config.yaml
shared_expert: false
residual_init: "none"
beta2: 0.95
gradient_centralization: true
Rows from block 3 of a small image classifier, named by matrix and row number. Rows with one number within an expert belong to one neuron, the router's apart. Each number is 128 + 24 x the weight over its row's rms, rounded and kept within 0 to 255. All counts start at 0. Numbers have three digits each.
Before each expert's rows are labels from the 100 images, of 14848, where the router gives the expert most weight on average: "peak at" is the part of the image that holds the peak. Only what is clearly more common there than usual is listed. The data: crops of objects in photos (Visual Genome). In brackets: how many of the 100.
# router: router (model.blocks.3.mlp.router.weight, 16x128, trained with AdamW), inputs 0-127
# up: expert up (model.blocks.3.mlp.up, 16x64x128), inputs 0-127
# down: expert down (model.blocks.3.mlp.down, 16x128x64, transposed), outputs 0-127

# expert 9
peak at: centre (39)
router.9:152116108153136135145100103108110121140121154134126091141132140095128135151141166140134113146105107102090102097074182132156123143126138086110144119156102108135155124138115137148135141105177102074139096147110086111085091136085137117128141153159154139094124124123100129157135128154091110117105107161135126157083140087129146119169129101114168161152136119145144119111180094154173150116122
up.29:160144141136115101137071126119127108095144156108142167118130092124115136129146127112110169127149194107153112113067105133167105151148122127083144143152141107138147154128131124149124128120098104131119155125144132081138140101115126074130139072096130140112094151140147129145113146144152114137169151123114137129116121168144096088162154106105154101145142162135150069131138126103136153185113
down.29:136117146084147168086136095116119098103125169104139109112158132100098181121123117114169137164141117122162123144095136128104126094148098162121108129126108156162110101114094142157151117111087100130147097145104131135126137109120099119074141162105142151140164110145108125124154131120095095126132116101135172148148131127129152154093122129139110159158105171134091162134071118187133151105114
up.30:162135155111142157136129124069102120102147166151144126105136127117146158132141164090160133171121123132096095137102166134087108139158123117123114121149087160141127113091195103112107109101123155108114123136113128132118132132109124109080139120132168105137123100150093159115130154117126127149098109156143169118097115089114144120125097136155159120215131138128167141115141102152121115153165
down.30:097115129118125111158115161136147105102096110087167149151110139094118132093145100164129134111127149066115126105123100103134124106111130093113152113174125122142091134187076150123113144190162120118156171120130142129142101075093128122153134149149137120156119127128140106109133126133114188084132125163116142136147126133124153109110177096133159132107148123111164143130092123159141156104116
up.31:113120116146115137136145145125125117125147164097153080144155120103118125123151193140122172123149121113162136061124160085134159117161131087136092129144139108140125185105166104119099122139144160109115136154160119110145202176144109125069116123121161149139145150126112098155120102125102147142153114115117122123165114164103113108094148135144140129126131087142113108111108138098154116113142
down.31:136112136134148082152147149128155111169151180157108154130103128144109121154138076067174138102118139121093139132160128121113103137120148126084166111111147128140130122124139146140144130132122156150168157139125178129141157133149120129124125130103106106119095103123130133157221114097126130127120115126142111095117137075126094103102079088111122148123134130111131129117119096093128098183127
up.32:154107119115105151130147106127157119118153168167104103065148140118127144119103134116123142130091129094133094133129137203168145101081104141164131116152106154152098102098122112097112102134119166132118140131149117105134077167111125140161166104149136148148124115114097139164113122119100129119092138110082129114172164117141124137146160150168125138143127136120171151155139136095106148083110
down.32:115111102126096133140120146122212122152094120108126132120089144124138110165146131112160096126140155123112167136061099110162131159126153144110112125144147134092112126109140137168150145074114135119121124103106105147113130100125144107068116106120175135109122145135141101129089124146122143084148139130188142102095110125137135108134130101108085095168127111162153125121145156121170145153143
up.33:120137102112130108113128077091144119128141111134130148100124188108088104134152110146148114135129096113103105146137119079158140103151151111081111105166150195121118125129150130139151150141120186150088126142157183089150120102123148137128132106129145128147130139126119115116124153136079131112154086123162166137137151094169093116149109142172091143131109103108147131131105120121092114099097
down.33:170158161198140146107116162144111162155100139059136134121127115137133136149105158121096125069115162137105148140107142127142103148094172078123119107108142159104139091178119146121125149125104147098135116138130154117152145100104146110123160113093100137088123149144136115155119139098137113103159150148102093110146126155114135103156126093122153160139112127106092147122137110107112142082143
up.34:163154136107164114104142166139118118130154125144133139153091149167142135109159090156182104146141150146139149152119106137099098137134168149131128162100092120146115128138138149064140122152137098133130070104121127112111138131131109098098161143127128112134164108155145111150082125091098101143111130042114142127132156152125139137125124118176127126088182146137112128113142144141117114167152
down.34:127105155126125097124143134133190106133109130151116110133159112104182099157100151157145138152142058117126126110126126123167124113165141085139154161133155115111168143126134128136147130157136157146144126139093158141119130121132137138123131113101145125121135134129140117146173090140140165085122069128156178136166090099134119121167124102151062157143120084154150120148122123155129114141083
up.35:088138130108140149135135065128135154091123145093157090188139151092117132115107137120177173123104163130136147143118126137148147108104167121100092118130142142146148118140098110101101173166139135091140144082128134146104136099183129130125120146126131120151116106117106142135121139152137104136129171113106116125128164124158151083098113144118140096124138173137069094124125160166130112084137
down.35:127089143164119088150146136110108138118140134154112090134133183131129079168142137186130112092055095159158108137116139129119118146146141101122121135117128147120120122122125123113102107104151135137085133142119109080173104114141104136120138154122131134150160136133074159113135164138108126090147140107144125062132114159118129159136154141132076139119141188121112141154107129138165115151100
up.36:077092123153149098080148139153105051135119169148124179166165102137160136120154152120133158116123102120134105110163139153104133100133109137133152155118134130125069157150154067095116106141144147140147110147109099141104143112125167127119098092110142110134099115126155143126152119131162155160124137142099097141122123120087150143140151128139110087165159136147114171110123143129116116138136
down.36:169128127118133142156105100124129122164121158111125101147137139128074130118092142174086091155136115113143163125170169144112109129155123110142116139116133110159127086129124092111096148129112089203147122137127162164160126142143143123128151175130125187096105119135102154142082135127157108100106160175114146159159129157115120113136132127114121109129077116138148138106157095094124138137120
up.37:170123143143103150102089107142084148094141100139120147109122140141148136184117152115164152115172110140114126180176127136171149118151137135114130110158106133128114140138137140140128134132125113134129140127145123123149108079087132161127129161153132149132140085129129117107099147141091108175100096111155150149130147148133109111129097185136192157091170144131174140131101166142130108158161
down.37:167135133148115098065161096072089138147141143113121136138141122155075112146102139173097103162143113139114097128112110157143156173110133127124109119101122145150142123173113171108099165119116150110118116106117100079170147153117091136125118150172129143094142135105107139111161104117131112140157109132142164103105160105088117101145142096144114121161097155091112135100116129103133115125113
up.38:113121109150120134118116071095127102099134114157117129097131118120109123093137144196125120131121105140109076100113124131106116139137134155105139147120119103102190125106117111165137142093143087120138122100170151188165118126106171069121135148097147130104121120128096125114067159085098124131122131145097150120150125106118107101157143112141155147140120118101176153144118154094146123140144
down.38:140140158116086180155136119161120131129113100111175080095135108156138143127138152142096129112139123098126179087106126096120087102132100103125122141137144099142136118137101155131094131175085122092124119141109105097107073091109125131104130147127127151128118110120145128109200121113121139109136106118113117116109168146129135161135109146094163088161126100146083097080104142110100137125132
up.39:130145128170112130129126111127146120118126124127120133154127151152124134134125160193116141171132136096121129128087136156169133108160160154123112131124123133131103176130118131120111200104084124126141089134128136140088154153094131081088158117135111124154082099120146137150038155111150128129102134125151137178092159102092151142128130143112091164125136113108133141145145122125151100122160
down.39:134124136120130116131153109156163120152161150130115093166116101131129113119142085113145097125129149111163147100142125123106141143077141087110112122137102129143151098094099126088116111144129155124111119118146086124126078133159124177121138154129128113130134166134103097121196129141139151117072091131154143137190122126124118123117105108100142175095096150103104127132078165087131164160126
up.40:147120123133182154136071104102077081101168149115161158108137168131084168144153099115135138139127151131148118099097068115118166152129123134149120160137156165100140132182151121077124113142118160094146124145127139133163112107099194130117113140129141114105104151157137133146111133117105118119133150084103130089162124095133127100116160136164147133147111120135129108127113128131110125121129
down.40:117115163127143087123151155120108123077145122128129150118168109118169104149171175170085136135124124134113092098130071124156108073130094135114126099141143119098120125137136126147093107140145119107118138108096125132101120135150133106122129168057115118151115147062124166111143137061124143117143147129145144142174109140143130131107150109120145129141104127124085121132085135155116108162120

# expert 12
peak at: top centre (31)
router.12:121168133110123123128099111111163135139131125122139143120146136138100088069085093146124105104126115138098100132117149092104097148124152165144137142136157137102126115142154163118113095126082121167118160094121177185110151087114096113149116133114108126086161105156116104085106150129143137147133155140110157132161095135119156165155133089126157133153157166103159139087117137088134104120147
up.20:167151161132090143137123122125115111154122108074127110136170114188099149103146113122111099119113096091123108169165114140090181127128099093177114098132122129129131084117154128126111143155110085164119125115111098112157128116110153140168191103109103127136101128131134140132136143147089127109154133123141152122126127089176101152125136132104082095105106107129160142105173112117131143126123
down.20:159117156126122100119109127129151167135144141159118112118094152102118092142153116170123148130135155119166129120134114088134125060134152147110115128123133155116097166120147148143142136124173129110122117140143156153159132124147081074174056117145110094172154123127164170106128099152122134126125147105176137144106102116083113107147112129081134105143129134084093119138112151143139094143115
up.21:151146124139148178111137158084116150092116105138135145111142106125102194108114118127110147161122112118147137119106148091136106146129147130093137101095145094141164075127143119182097117148164123115103091099093114146078136139105122141123162126136134138131109120126123153181148143168127135112120153139103171181114131126091154123098144154119152101139148134116178128079124142130127095163133
down.21:115110102113102116128133138114156151150079111140085144141120146087171108087146126155112145104147092144137138124114138126098104134164124132220152161117151115167139132099117144092127112128114106169128152102159184141158115125174181133162126089127134129127120140111116121138123136122129150140141138153132143132131158147051123102146111101109115135131141120155097125141127154105149089123158
up.22:162121113131155174125107108128138153127108120107138128147139124138115109105111145120129156112097181112114088122169169135110126157160123144132159165116140117144160159132146132130113101100122106143118144086112115096111131109090128113135140118102154115136111114157110120193101131103179159132094158127145167117159105105136090142100124113072110133110175089100128103153181096102174141131124
down.22:124160096113124132139138130161114114136108100123158138121099100149163133134174130165105109145097104145078127103142088144069139125135104086132140110116138143143164121097101129136158135203135150117181108122105146129129088160101132117133104085137135096135112124085180137115153146156128158097104110162136115104124107094111100082101122145152137096127147117106155120155105128128141143095131
up.23:133114117153129146089096164139151080144077136124102149151143145116098143124138170106127099155097113142131112127119095122087133148112107114090078144084146126132128114111121127128143127089151140134130194140140153179130157178123120125142126127118103142133113136108152131116146153079137103141165110174143133147085120101132140101096106139099169147146180137120105157131137165114086134100157
down.23:152117174133144150129096187120156111139175137093134138147162120129120114104167112084150050142125116135119149124085095112094129126143097169160164150153132169161103154136118109094118121155163153125113110126101116109116088171107129093141095164115127134116122157135121082162129137103104107154121140114143100127126119093138112141147151109117124102157154108118144142124155146121106092157126
up.24:128120131114134149146110097133119115121116161120116143108119106143150125134180126142143122115110156128137126149149110094119138115169170125134138171156125167136148133163126107139085159103106085132131134118106123171099137120131124189081087089164115183142100135113103117143119123111149175143097124125141139140117155101132147118064132175120133133089075181123146125081121129107124158157122
down.24:160117129109108121169117133110145157147122103162128071175104140087112140092168140101087139101103110128121089118117182141133144146103107145165119088086141123137126142107154154109132125148134098135147132142172111099161151097109119118121129136182120160153135117145114136140166144102094130121144117161144096135118155140126111149133116142141149137124191062130091114132151148159138162104116
up.25:097123097143148129123136107126144093153127144116099083128138097130099157125155133132093132099096114125094100074135141135169091141168072137106103145180114122129148116119102142143105148173078140142113149123113121135147114148160139127112106157108127163138151171098144163137131119154155087109142133159136136150165141122096098109127107095125132140165144117105115160118105089128124110114057
down.25:112090100139168111128129107090119137143141175139077160146095127132119169133148154163110110108099135119141143091130130095122159118110132105110115132139099110100136147141160142108100146155145156092165153106113127140167155144095142122103151133083158165132151121150112138149121105160132158136151090120123111150162152113178149164188183122157139124109115120101120122143109121167098113165140
up.26:116121115107142155112101120125151118088122115118159172111097129112165179141144103125133138094103143111132163078146080142133136128126162184136116145112082125134123126133114134120172097136087140104133116094140148105134152149106086108114162177109142089123112097155129145117116120112167159113151166129118171135145113135100151150149106141176107152156119134175094122114129130133083094111156
down.26:138151119166119142102191074120137091131112112109097129145172132105100112115183095139140111124139141128135153160149124130145123092118130083127071124129111150123162162107086146155124135141077132137136096140114063139125153116079147157139120125142135137143133121151114107121182134126143138112105121117115131104159165100136115136082105144121157079110112149146135129122141123115094144182121
up.27:136148138135112136158141148119067108094139098141133151118093126115148179120135137117113167140086149138125130104124121107093160104131153144201152120167116096160117124133131170153133150071119126162107107154095136138151141125113129144079107141150123093124147146093142149118130123114135118122128079157152159112141115104158137108110138108097147124116151117083166159091089127168126146120088
down.27:101137120146143134152164095133157158172132114147104090116129124091110108125115139098182109072121144126171177170164094157123146125137147134164138089103095145153094155128124116130129128119121153151126107157120104128118150090133121110166163143131111130119117152164166133136163178122104110124179159169101123127156152136141128169139109110139118105106122107168130088140113160105128157121111
up.28:117145113154125126098129111125122148124124155103179112117129102119138107133132149154132160130124127135065101082144123124107144154125110089120116136142098089168113116091119149162153116115156161175136108127096112094120107147135142166087163107125162149132126179152126097147141157147122125140120088140134120119147134088170104109115116116120155147097145073151137109112139152100095118164053
down.28:140114085146152119152124157109118149161110109159115121104075099142087143099131108140109109117135092121145077146102103146125118112142165142116153092146070111129145128110148083105133144140127116102122148151128130132160113153091113135167102137165154144103165076126136186114127118137168113133118128152103101129150165152116128134169171111143125136147139082125131129178127113125163139121179
up.29:163112111134124142113125124093122135128096137121178141142131120129146158150105144123138105106147096152132115143149151183094119117123152138129113151116124133136171098082070142103125158125109121136128128134100132164121143116139097099082116134134105094138076131146085169117165119148109099124105102081081096126184121121156120134081114136097183148125117170147140104148164152137118098112146
down.29:172144118155163116156123157136135080118123080122194122097100166100139139100119144104143112128105142135122105149123099129121142129119159107151111137121162132182132090133139123150149145125150118116134155120142076148116109124138110111153121133135154092116128109165153133158139136085167161091087147143158162115112132117189113105123130134172166105163129129168128124081142149147165146144145
up.30:138147113101109177137131102128121130125110135135142117195161140081140115119102106118127124132148160150085168128130111130152152156155127155138127118151135113128110116123159134109110155106080094115087133070102101106085187131106144089125111140169140130096108079116105161180095139115119138102145115126127136152118103128086130153158140115147161148166111130097117149107134123160141094109125
down.30:097114147150146105124141154143166174134123135103134085119077108127123130092134148106125129124133105060102118135094137078133077115122104112155156166124124132129099092150121146150143145114128172129126156164118143132105114135142149140140158127078108123131104141126167123118110164090116113169112134072112170109140144076131138110112102125142130116115150144147137112143145153106070169165124
up.31:140113119138194135125150185102096119155126117108152071177117139084131117121117134106135160115137142184128152131109102138149130104139157138115115139127165073120125102145139125100110146142122105141187117124156090099177143123110153112138099135120128128100117090141134130135109127109087138165129102101135144146123115107131083128149134127141155159087144106120156130167152113141116109168182
down.31:127110122096101145159111094130145162122081093115142137097121143124130122094113085098137117110170150098148115085186112047141125115138112149154168149165110152122131118100123119113109121122101097163120181150152119139101109135132109162121092116079123098151124129105189148153151106118147100156117140097140151138131110129096141146120133095143108100141140120112152099125122125101132127098145

# expert 11
peak at: centre (40)
router.11:160134139111122112113110101145111094099144145161127140080099088129104133129148155122167136139125131154111108144159161124121165156077143132109156086108100116123129154140134106187150099143144116114144094131131192125113146167097135138067137102134084131137135122112155142116152141147108078124153156102100125138066154163122142122115140091133118115115149140150127089123116161118137085151132
up.20:126151138137112140128164143121149105090161140132142136074111119128116076115099114168165145117130140124106127157152121110110130136142113171148145130122119155117127130116112124120175097136095135149137077150098152115148147147126118129127078103163103140135144097118131121111182114088182088134150104137120098175092140095101155132165105157135136158186117152142127121185105126097161126133122
down.20:159153132123113166148124132118113159132184109134132184099127110150142183118141120077145105137130102141090139076088130108147124140123126118131105161139157133112149131184132119122138118122098121106100170128153098115125114113121170100110113137099121080133119155147201157087142087160128120130152117094142121143104140131122138121152138152126139109076140152115136135105112146076105115115097
up.21:154144231124125168105128134133132107138134144115127118126145173135151159145164118097146111058086134136126120144100100129124127134137096152157150082126106194075135131142111109170131129135162150122131102140122115130115115121133101148153134121123100127129092157127146119137178121128120114115125114169113114142131108125145095172111089130130131152124118146152151094107092115160095154126115
down.21:130140131128129147123119121135108141138115126136100110095103151171145149113102143157119093106160129129155154138108144134090146122183113107123108098148137177119130143160114129107112126139106157110117131105119162150158148104144101164084113128110076146151090177109141123090098156102158121098146133109148080097162129080120118110166150097095159129091165134122097144119136155130066130112102
up.22:149155153133194110086123115120127107152120168116109100150137148123157180145122137083114121120159132106156152108138147113112106086130087101144111117130154090147094155135115125112146142133125145113164104089143102104173112118127148150165131135121155108162160053136126177134133121127175127129148092112130121148136148127108064105118139116095116165130131155140125130097109122159134102151133
down.22:162115123148109130110130145166172077085153135105157068115157128170123128114113099134113151105175127145150104126144123122158180175124113109095102142097145109135130097148144135138106137125125130130143171107138150117149123133146142126145130171094136116115138166109125094152160129135112152102106124142127125152099068155104091107111123171107131120163161125130114087179133139113161126144086
up.23:146147125067115149121137147106126120162100142169146125139132148151097105074135087117106111151099120108137164105141145150125156111118135107123133087150095140118111169138107120162090141132113126102111135126086143162156107090101069102140115148133091127110114169131138127118128097102124123099118082144168141120135100121120123126119177132087147183116120119153153169134127099166135116081137
down.23:121091134112138147127105160096105092118124074138147178087154100117153140096127138153094145102152163166130142117175139142190126091144109141090151137112122134147129130111103101108167135167098162133144146143131138132149052117113124158133086119108106110147149121091156143120160123145101125124100133097077088105170107137139127139102133106109122122137142150127129123115156131112117145162137
up.24:129154176135110123102115136187155092135136108126111159132129094137158147128139174130098147092116162142146160148139166158116186136136157158114152147140141155112112131108155121143122093113126080152103102130123146143150110126083183142100109149128135114157157101136148103100143128053144122088128097130098098128121125128150116092148123126142078140137111123183130147118122144117151139125105
down.24:148105141142124122136131127090111152089156132105160111115072130157167161168115088112168103106146100131126112100134139157106094103133135144116084111118114092121121103143127141132120109107179121145167143119091168076127148100116107138165141125093126125114131122149119113130114136180151112169173186121141163075128123126100171111140160137140144117105106136106105136128108123112107126151163
up.25:169125124132156118164105108124158150165079132154157111103109121151167108132138130095126106177089133112142065142150153123161092110133108156136162142168142120130122154160153161121095131117141119105122188108112171085116094154136124147116121152109162103140122115131143166120162155174153149130092131098168144143110114147100097138098143148106139116165103114096133107107139135116130127125112
down.25:111144118160091138146098167140185126094127121146119114184106152122109126135164106126086124100128137153136121131125131096123117150125117177116139127138095102120144132073129108085115164151142101164134115086091099141135145133152135109122104129139119084111183155107118160159116110122119097136172082123124134126116212137146143148109084097158100137128099114137125136131126127124144094142123
up.26:121153141161144102121134129157130109110105138129146139129152118158079131091137102121110100144126147117134115087081156156098145160124144119133100114088112158087116094133164144159128122150120130129138177159128126102077128152111142096080136136113150156090145133101159140104124161141087160139086134122123148117118167114125143132054125147128131159139144118131105125078146144080153152173143
down.26:087146168135101143123107130124118105117089161150132091178116131094108118103138115119132159138085131124141113088153134084121131157155097124154082162153110138094129164141084108108119165157089089126106092134132144152099115182146097118156133114076161130158095135159135124147120144110121093139156127149139137118132164148132129154142140156115073114107114123148160167126118101113132147147125
up.27:133129127154137179152139125122116118120134149139133130141108122133111162098174149121142095125105111113108137111186163122105123171096134138137166139123129173135152105102135125106108114091133140115158141143101129134148129119098115144080075101177160113133129147104162131132129134136138137113116061137127140074118100124111141130159124148105210156118086113145120106164164113128138090139090
down.27:155176132139116125137155119147139140149124096111126135138128154136148122097086140084143122124131159161178130114056148163142112124155147114098126129146104124109098127088104098138114111166130145138087118141109110118153071136136118119173139111088101122164125107130140126159144110138166141135169170162153124179110132110157145121125113156156076084130129137121082147128127153118122137174135
up.28:158149181108116120153131131143140130123097133158133155127142138115094107162115107114138102073104102191141123142191149144118138149134113152126146120129150192165163112110135168131105110074078136170175130123137126151146114140101140097148104119164111142126141127135128140130106130155091142122110142144112163109123138129121137169075139135149156124130124113132140142127102128129093167076098
down.28:134122109127133141126101114126132096148126156118150116080100113140125141080147137132145120191169165112084141135135092100157147112165105124151137083123087098047130107114114101148099146155157105125097104116115122074145084140166084118137149103105129136099120118081131139136121164111155123147107130111102124146155094163138145102101135109149111142091138105131139144116120131107117101120122
up.29:125094131106115112109099206112104067103150121146145084177121099106117138144098153118110110141117143127114107104155147126108092104154107158106119166118120124140126171109142088103142142108134083111147129158129121090110135129115142141105115118122160112068121109138116116117142118084168146157135184097143129111112160139164128145103149152097112128107103133147125103162089099133134159115123
down.29:102157113156174135143102125122147108098135145097101148101119103149138111170186170140136116157123125095089134123120122125163089147137136130122096133079121151149114149169137149168149131127118138168113140089086119158158147086182126156157143112075106125098129138175128105148129143150144167133117136131154132108158147128115131115151158107111148110163101112123169164129098149152109117114128
up.30:155097114119103072094121107099094111169119152101120155093126131145146096117071106163102139158107122114154101136153111136093112160133159107166150134105090106131173093108130137094169117123136114158142115128126114105127122142136141128112122121151108133085074120160111127174097125173114145122146173143154150177129130159105128133117128125150115137173104107136156110121130166113109154100113
down.30:091166121112103117164156150181153128113113099161124105127106121130147135149167131090100125139135117109093155140110090128117121149127126175106144103123096138154133156189125124113137124142127127117116146124179114135088105130107109106124116180153173162130191115141162132112132115084138135115155117140099149137102145116082123123119126114124146134099171170119150134105143101152149093072148
up.31:124116118148139142150124182137111132164141136128138138111158179130112111105112144137191097146122110130104126141158143129111146096166114092141159097135110143117159138139164096153122120124168161114104155130139168119176089135133155121125090135124109110103152123147123124116094073122141122137123108116159115108123121101136079087158137124157163119153084118120105161078106087078101118131095
down.31:142121108155109147140142144148126102132105100115109139091125143102108104126155133170122114088132078154146125149131141182168139112152139155110099093125124127149163129152106141118119097132167133059106143075144150134128076123113147134122093151121137123086155138108116134169122106143087170086146124155094161104124098113146117129133110094171142102139133142127087136132163142134147078111146

# expert 7
peak at: top right (33); top left (25)
router.7:125104152156153122127161165153124121131144115098157125154159148135159125095146103104116103126120163120172128148124108143116115111145119189155146142107128147051127139124132158125085147123118162127140147155122128110115116163081122143121145128133121108066133134124116113126123116081168130113159058108173173129117092088145137155088095148132124100111092114126116128108113137123132164106110
up.20:127134121107152124158124133138143148124116157113123134120121112134097132163117165148121117155153114201134091140107145141172125121138143104132142103135131080110185109081160143140116126095141108154130156137090135138087098160126196158141126164101104131132116096111137102138115139143091129106123130102106105143075112103129143128109145080069098109142154138114103142182154137140149104134140
down.20:152138135127110115086118122123101129148168107161133153148168125138125095084102117086139132130139101118125121114097156150109105120163096138155157157107171127138103152116118077126138146128129100092118126154156153065087138117159151122111110143114147145117161116105122128104141114096125133171134163176121063115129119121143127087104152159119158169144118117158130170108126130174098156109122
up.21:087118142144082120127087155069127152170118170130141117116190150159108158123148140161095150123162121107100124140102097154149155107112101109161145093126138157156155136130136120080114113125132125124133125080174121127110177139124135162141122115150109127151096088105101109129117134109119138112123100163146122134130145129146129130159132132107196159161139137111151129142112149127161143174100
down.21:158138181078151134147120149101176129116115082127123099147140100114113102118114120121096119112158112127134123176112153129109132124137120129094095121075167151157160101110091101125137099093137130142126099161095127150115107173141114141095125145109110113144145128112120157150163155120136132167152095140092174120098142125146114106092108130167126139154116126121103101116155176128105068151145
up.22:118151190128173147113151150174141107090154139122162128112165135141096112150135133141131131111125143092123157111094116086131119156161112128129147121122111146078112168113158129156093087126147135160183150109152120107126107160103098117094118136100168141130153121130132104131123100119159157118141120108114114097154122099108131130126143091085151110094121123139131142148128057146123104132069
down.22:121105123127140139132109077148117133137151132141126154115167117074151141122120134141156133116088128122100166083143152107119196113137131119148163117121149110123142091175096099144114108118148143100098171127091108129185107121112106132136108098132133095099085113146120113116135138177159112136122155139135129211126135135145121127111115126128102082114082106165149107151139134084130140117124
up.23:126146108161092145084141124111144124132113098098147119157117128124081111133130157114151152167139120121126124169134091086110147126105132130127129075062148115202133095155127135128164141169125133138145135105132090157152116121124182114115173169155107147120129119121094141134167132123099143121090112088103107125122169110119160138147103138117151129099130164135106137145098134135115166169132
down.23:090128151116068140142096111106122106129151132137115166135143175141111093086129174122147141111118160102135127083135151162115100139145133168125077116137104108142100175130142102119145147150089105165124089137128111122132144121088137134177078170108172120078161157120134114113087122126089118136112123129145111143108146120130144140154110139149125110163125093110109123134133101128129077134096
up.24:101153112140125129108106127141118123126137149111121131107155142122134103106118163147143145158124108138123117132092150143153106149155129104114145126125187136148089112138158142135161154125140136124117114107110118058143169105123149167154110090116091180145168108122137103150155118155131081099104138140093136134112151146142120122183109154130076166143142142142126191175130099134128099098179
down.24:135133111113118143098111126115129119113148124162135089148134135079124074128120107095142116085151152116096145156079132132158144106104100150142079124115136116115134117088166144100085160123142163186109123151141133153124140105109116117110111131148113134136166137161113109130111100096135108134149108113091155148098138139148128161131156064137170128122078129179087109107117096139135150125088
up.25:112147107200076107130164113163070099112118152132109093098119136137163155116095140124115147181117127135125118108148161140125114107132161168110144163132107141117065133144130143112133141140133108082104182155130114138098154145121094127118121111132148135149123126139159164136121119102150150146162152112176125087127155166109109121086144134115140095127161132158085136135115113129138136127099
down.25:136117146108096139120171167151146148135068097096153137131150114091126139152123152162082122077171136119159148126102116112154154164128161090158157121121118108117169147130150135133092119152134087146123100151129115125159130103100126123105115122083094088121147149145110093144153109121162132071127156113141138146145122149108117099185145141112129120127118142067118139130143119153160121100138
up.26:134135153130127116136120102125093151125163115108116064164127158141091144121103122132116127155136127073169109157179117121127161111128147109143096095073132165164124133096129141130109131153090129106131172097109109118132099152127125122127136078118133116085167084160128125090129147152142135132141157131120099150133165132139137147128127126137171152159143128119091172120157091150191106121125
down.26:134141137105123116171164126112110138133141108135145082139154148120109118098119123100142148085112124120102157097096109163113130124093149130133136182127126104127136158075137134116094150194108127138132084141109142136120124060131172124146147115139119165114135186110137136104134112115163128180114131128150151126136134178161118133123119061127176126124113156156152109139085121124118147119149
up.27:133066088112139153146130181141161172148107128164138129093138106105115097139135127132145146093104127143122151203146144102099110137136179158133124123093118090129143131139161116132144151139123148122135133108056147120097115143130170072090135123156093144154113138136134128138113170124149145150135082105105108144143144133114106148115101141141165102139093115146099097121127131106104124135129
down.27:121124144144110139095095131180108144148143158120122184097087162083149112120154126178139105135137125115128105114132109115124125179153130151151074154149135112151120083126109156124140104150117144109119154130115140118127130071116129056153108100143125166138149107116123117148126115141104095112132141153179132108150169125131129113168059150130152152146126156151126118124137134124095163143113
up.28:176163153135086116149193063112139146127094121150114138120154145107122151105106116100122100109166133089151113103125136117087152152081067170126149150108150125094128150125157128109117102096131153110141163131144122126124132131146114172150126129134139156077124125136142134110120098083120099121142142169160136109129130142149125109102115182158095142109102118149091136100155120138122127127115
down.28:125108128137131124110164133126089089091160133088087121155119122101138125112165138148150172104151092159123169108143122162130132127112150113092128093125111102123164119133137124181164141149091078134134116091098133149140130097098124122139095133063127124128104116099131107140176092099132160096141119159126151132143105160113114140147138116155128168132167120124150133120102169100086106142100
up.29:116139150145154111125105105157151076119157160144147117114087091171150114147136162165125115112095159138102125128123144128112116154140108121123127159156106083119179114144123134137164095093152140112142080091121128087108068158130147141122115132097147120110142087127090132140129147104094104125114117129136095156122147157115140129185169129084124139121147104142114080100155141112146133085132
down.29:124106127138115113171135091165101170101140101089124149085120146169148149084128138113125102098148117127149093172144139152154159087131125151114121140132158108102139159185090118122098127153117138131125139118139152164117119130165077092110178117135102173122166129134121128123155132121120100168126169118101112121135110092173134124135135110131147154141113114152138114131149181096170121124148
up.30:161121122143141112142118147119100099118115133108108085110152159087130112109163113108135140137108135057074079106108151090115106125130146097086148165138106139160138094126148116181119101096098130130127165126130106130110143138106138081154134120150139136117084147107137130152124112160138105105130068172145137147118099177114128123121095105132151140111112101148107162104162099114143123140153
down.30:179126132106164116142123118081085106142150173137117138111145092123080097103144151110137114129149104127134131139107179123126175198158164144138149139132128070113134160139135144160094116134150116130123130127115131164114112101171129137113118129113093118124123091122165125161117116108108105134143158107155143100118104127117112102139160118166089139157132172110175097163159095129126111144129
up.31:143129139089110128120089111136125157161109161142168156160099112109099109128099138114147175114117128148147078131128088124097110140113159105122076098110126145128091135104107177152139143186111148095147109135112117105149125147058152133105184151120107152119118112163161105098168147132114127158151122081135124141144140129144134163127123126153163153127140131121142138138072117139115152128126
down.31:087137104135152159166051115149104161181154108152117135119104137122112087137135143160109138090104119114138138133108086120131105119135108090140110122171127115119131125106138106129082069130126110129092132114143149139115161111067148148168109109118113148125128102158115124129087139102113145091100111178134088137095160136127116165105097127134148132087100129147138126110109115117107131096123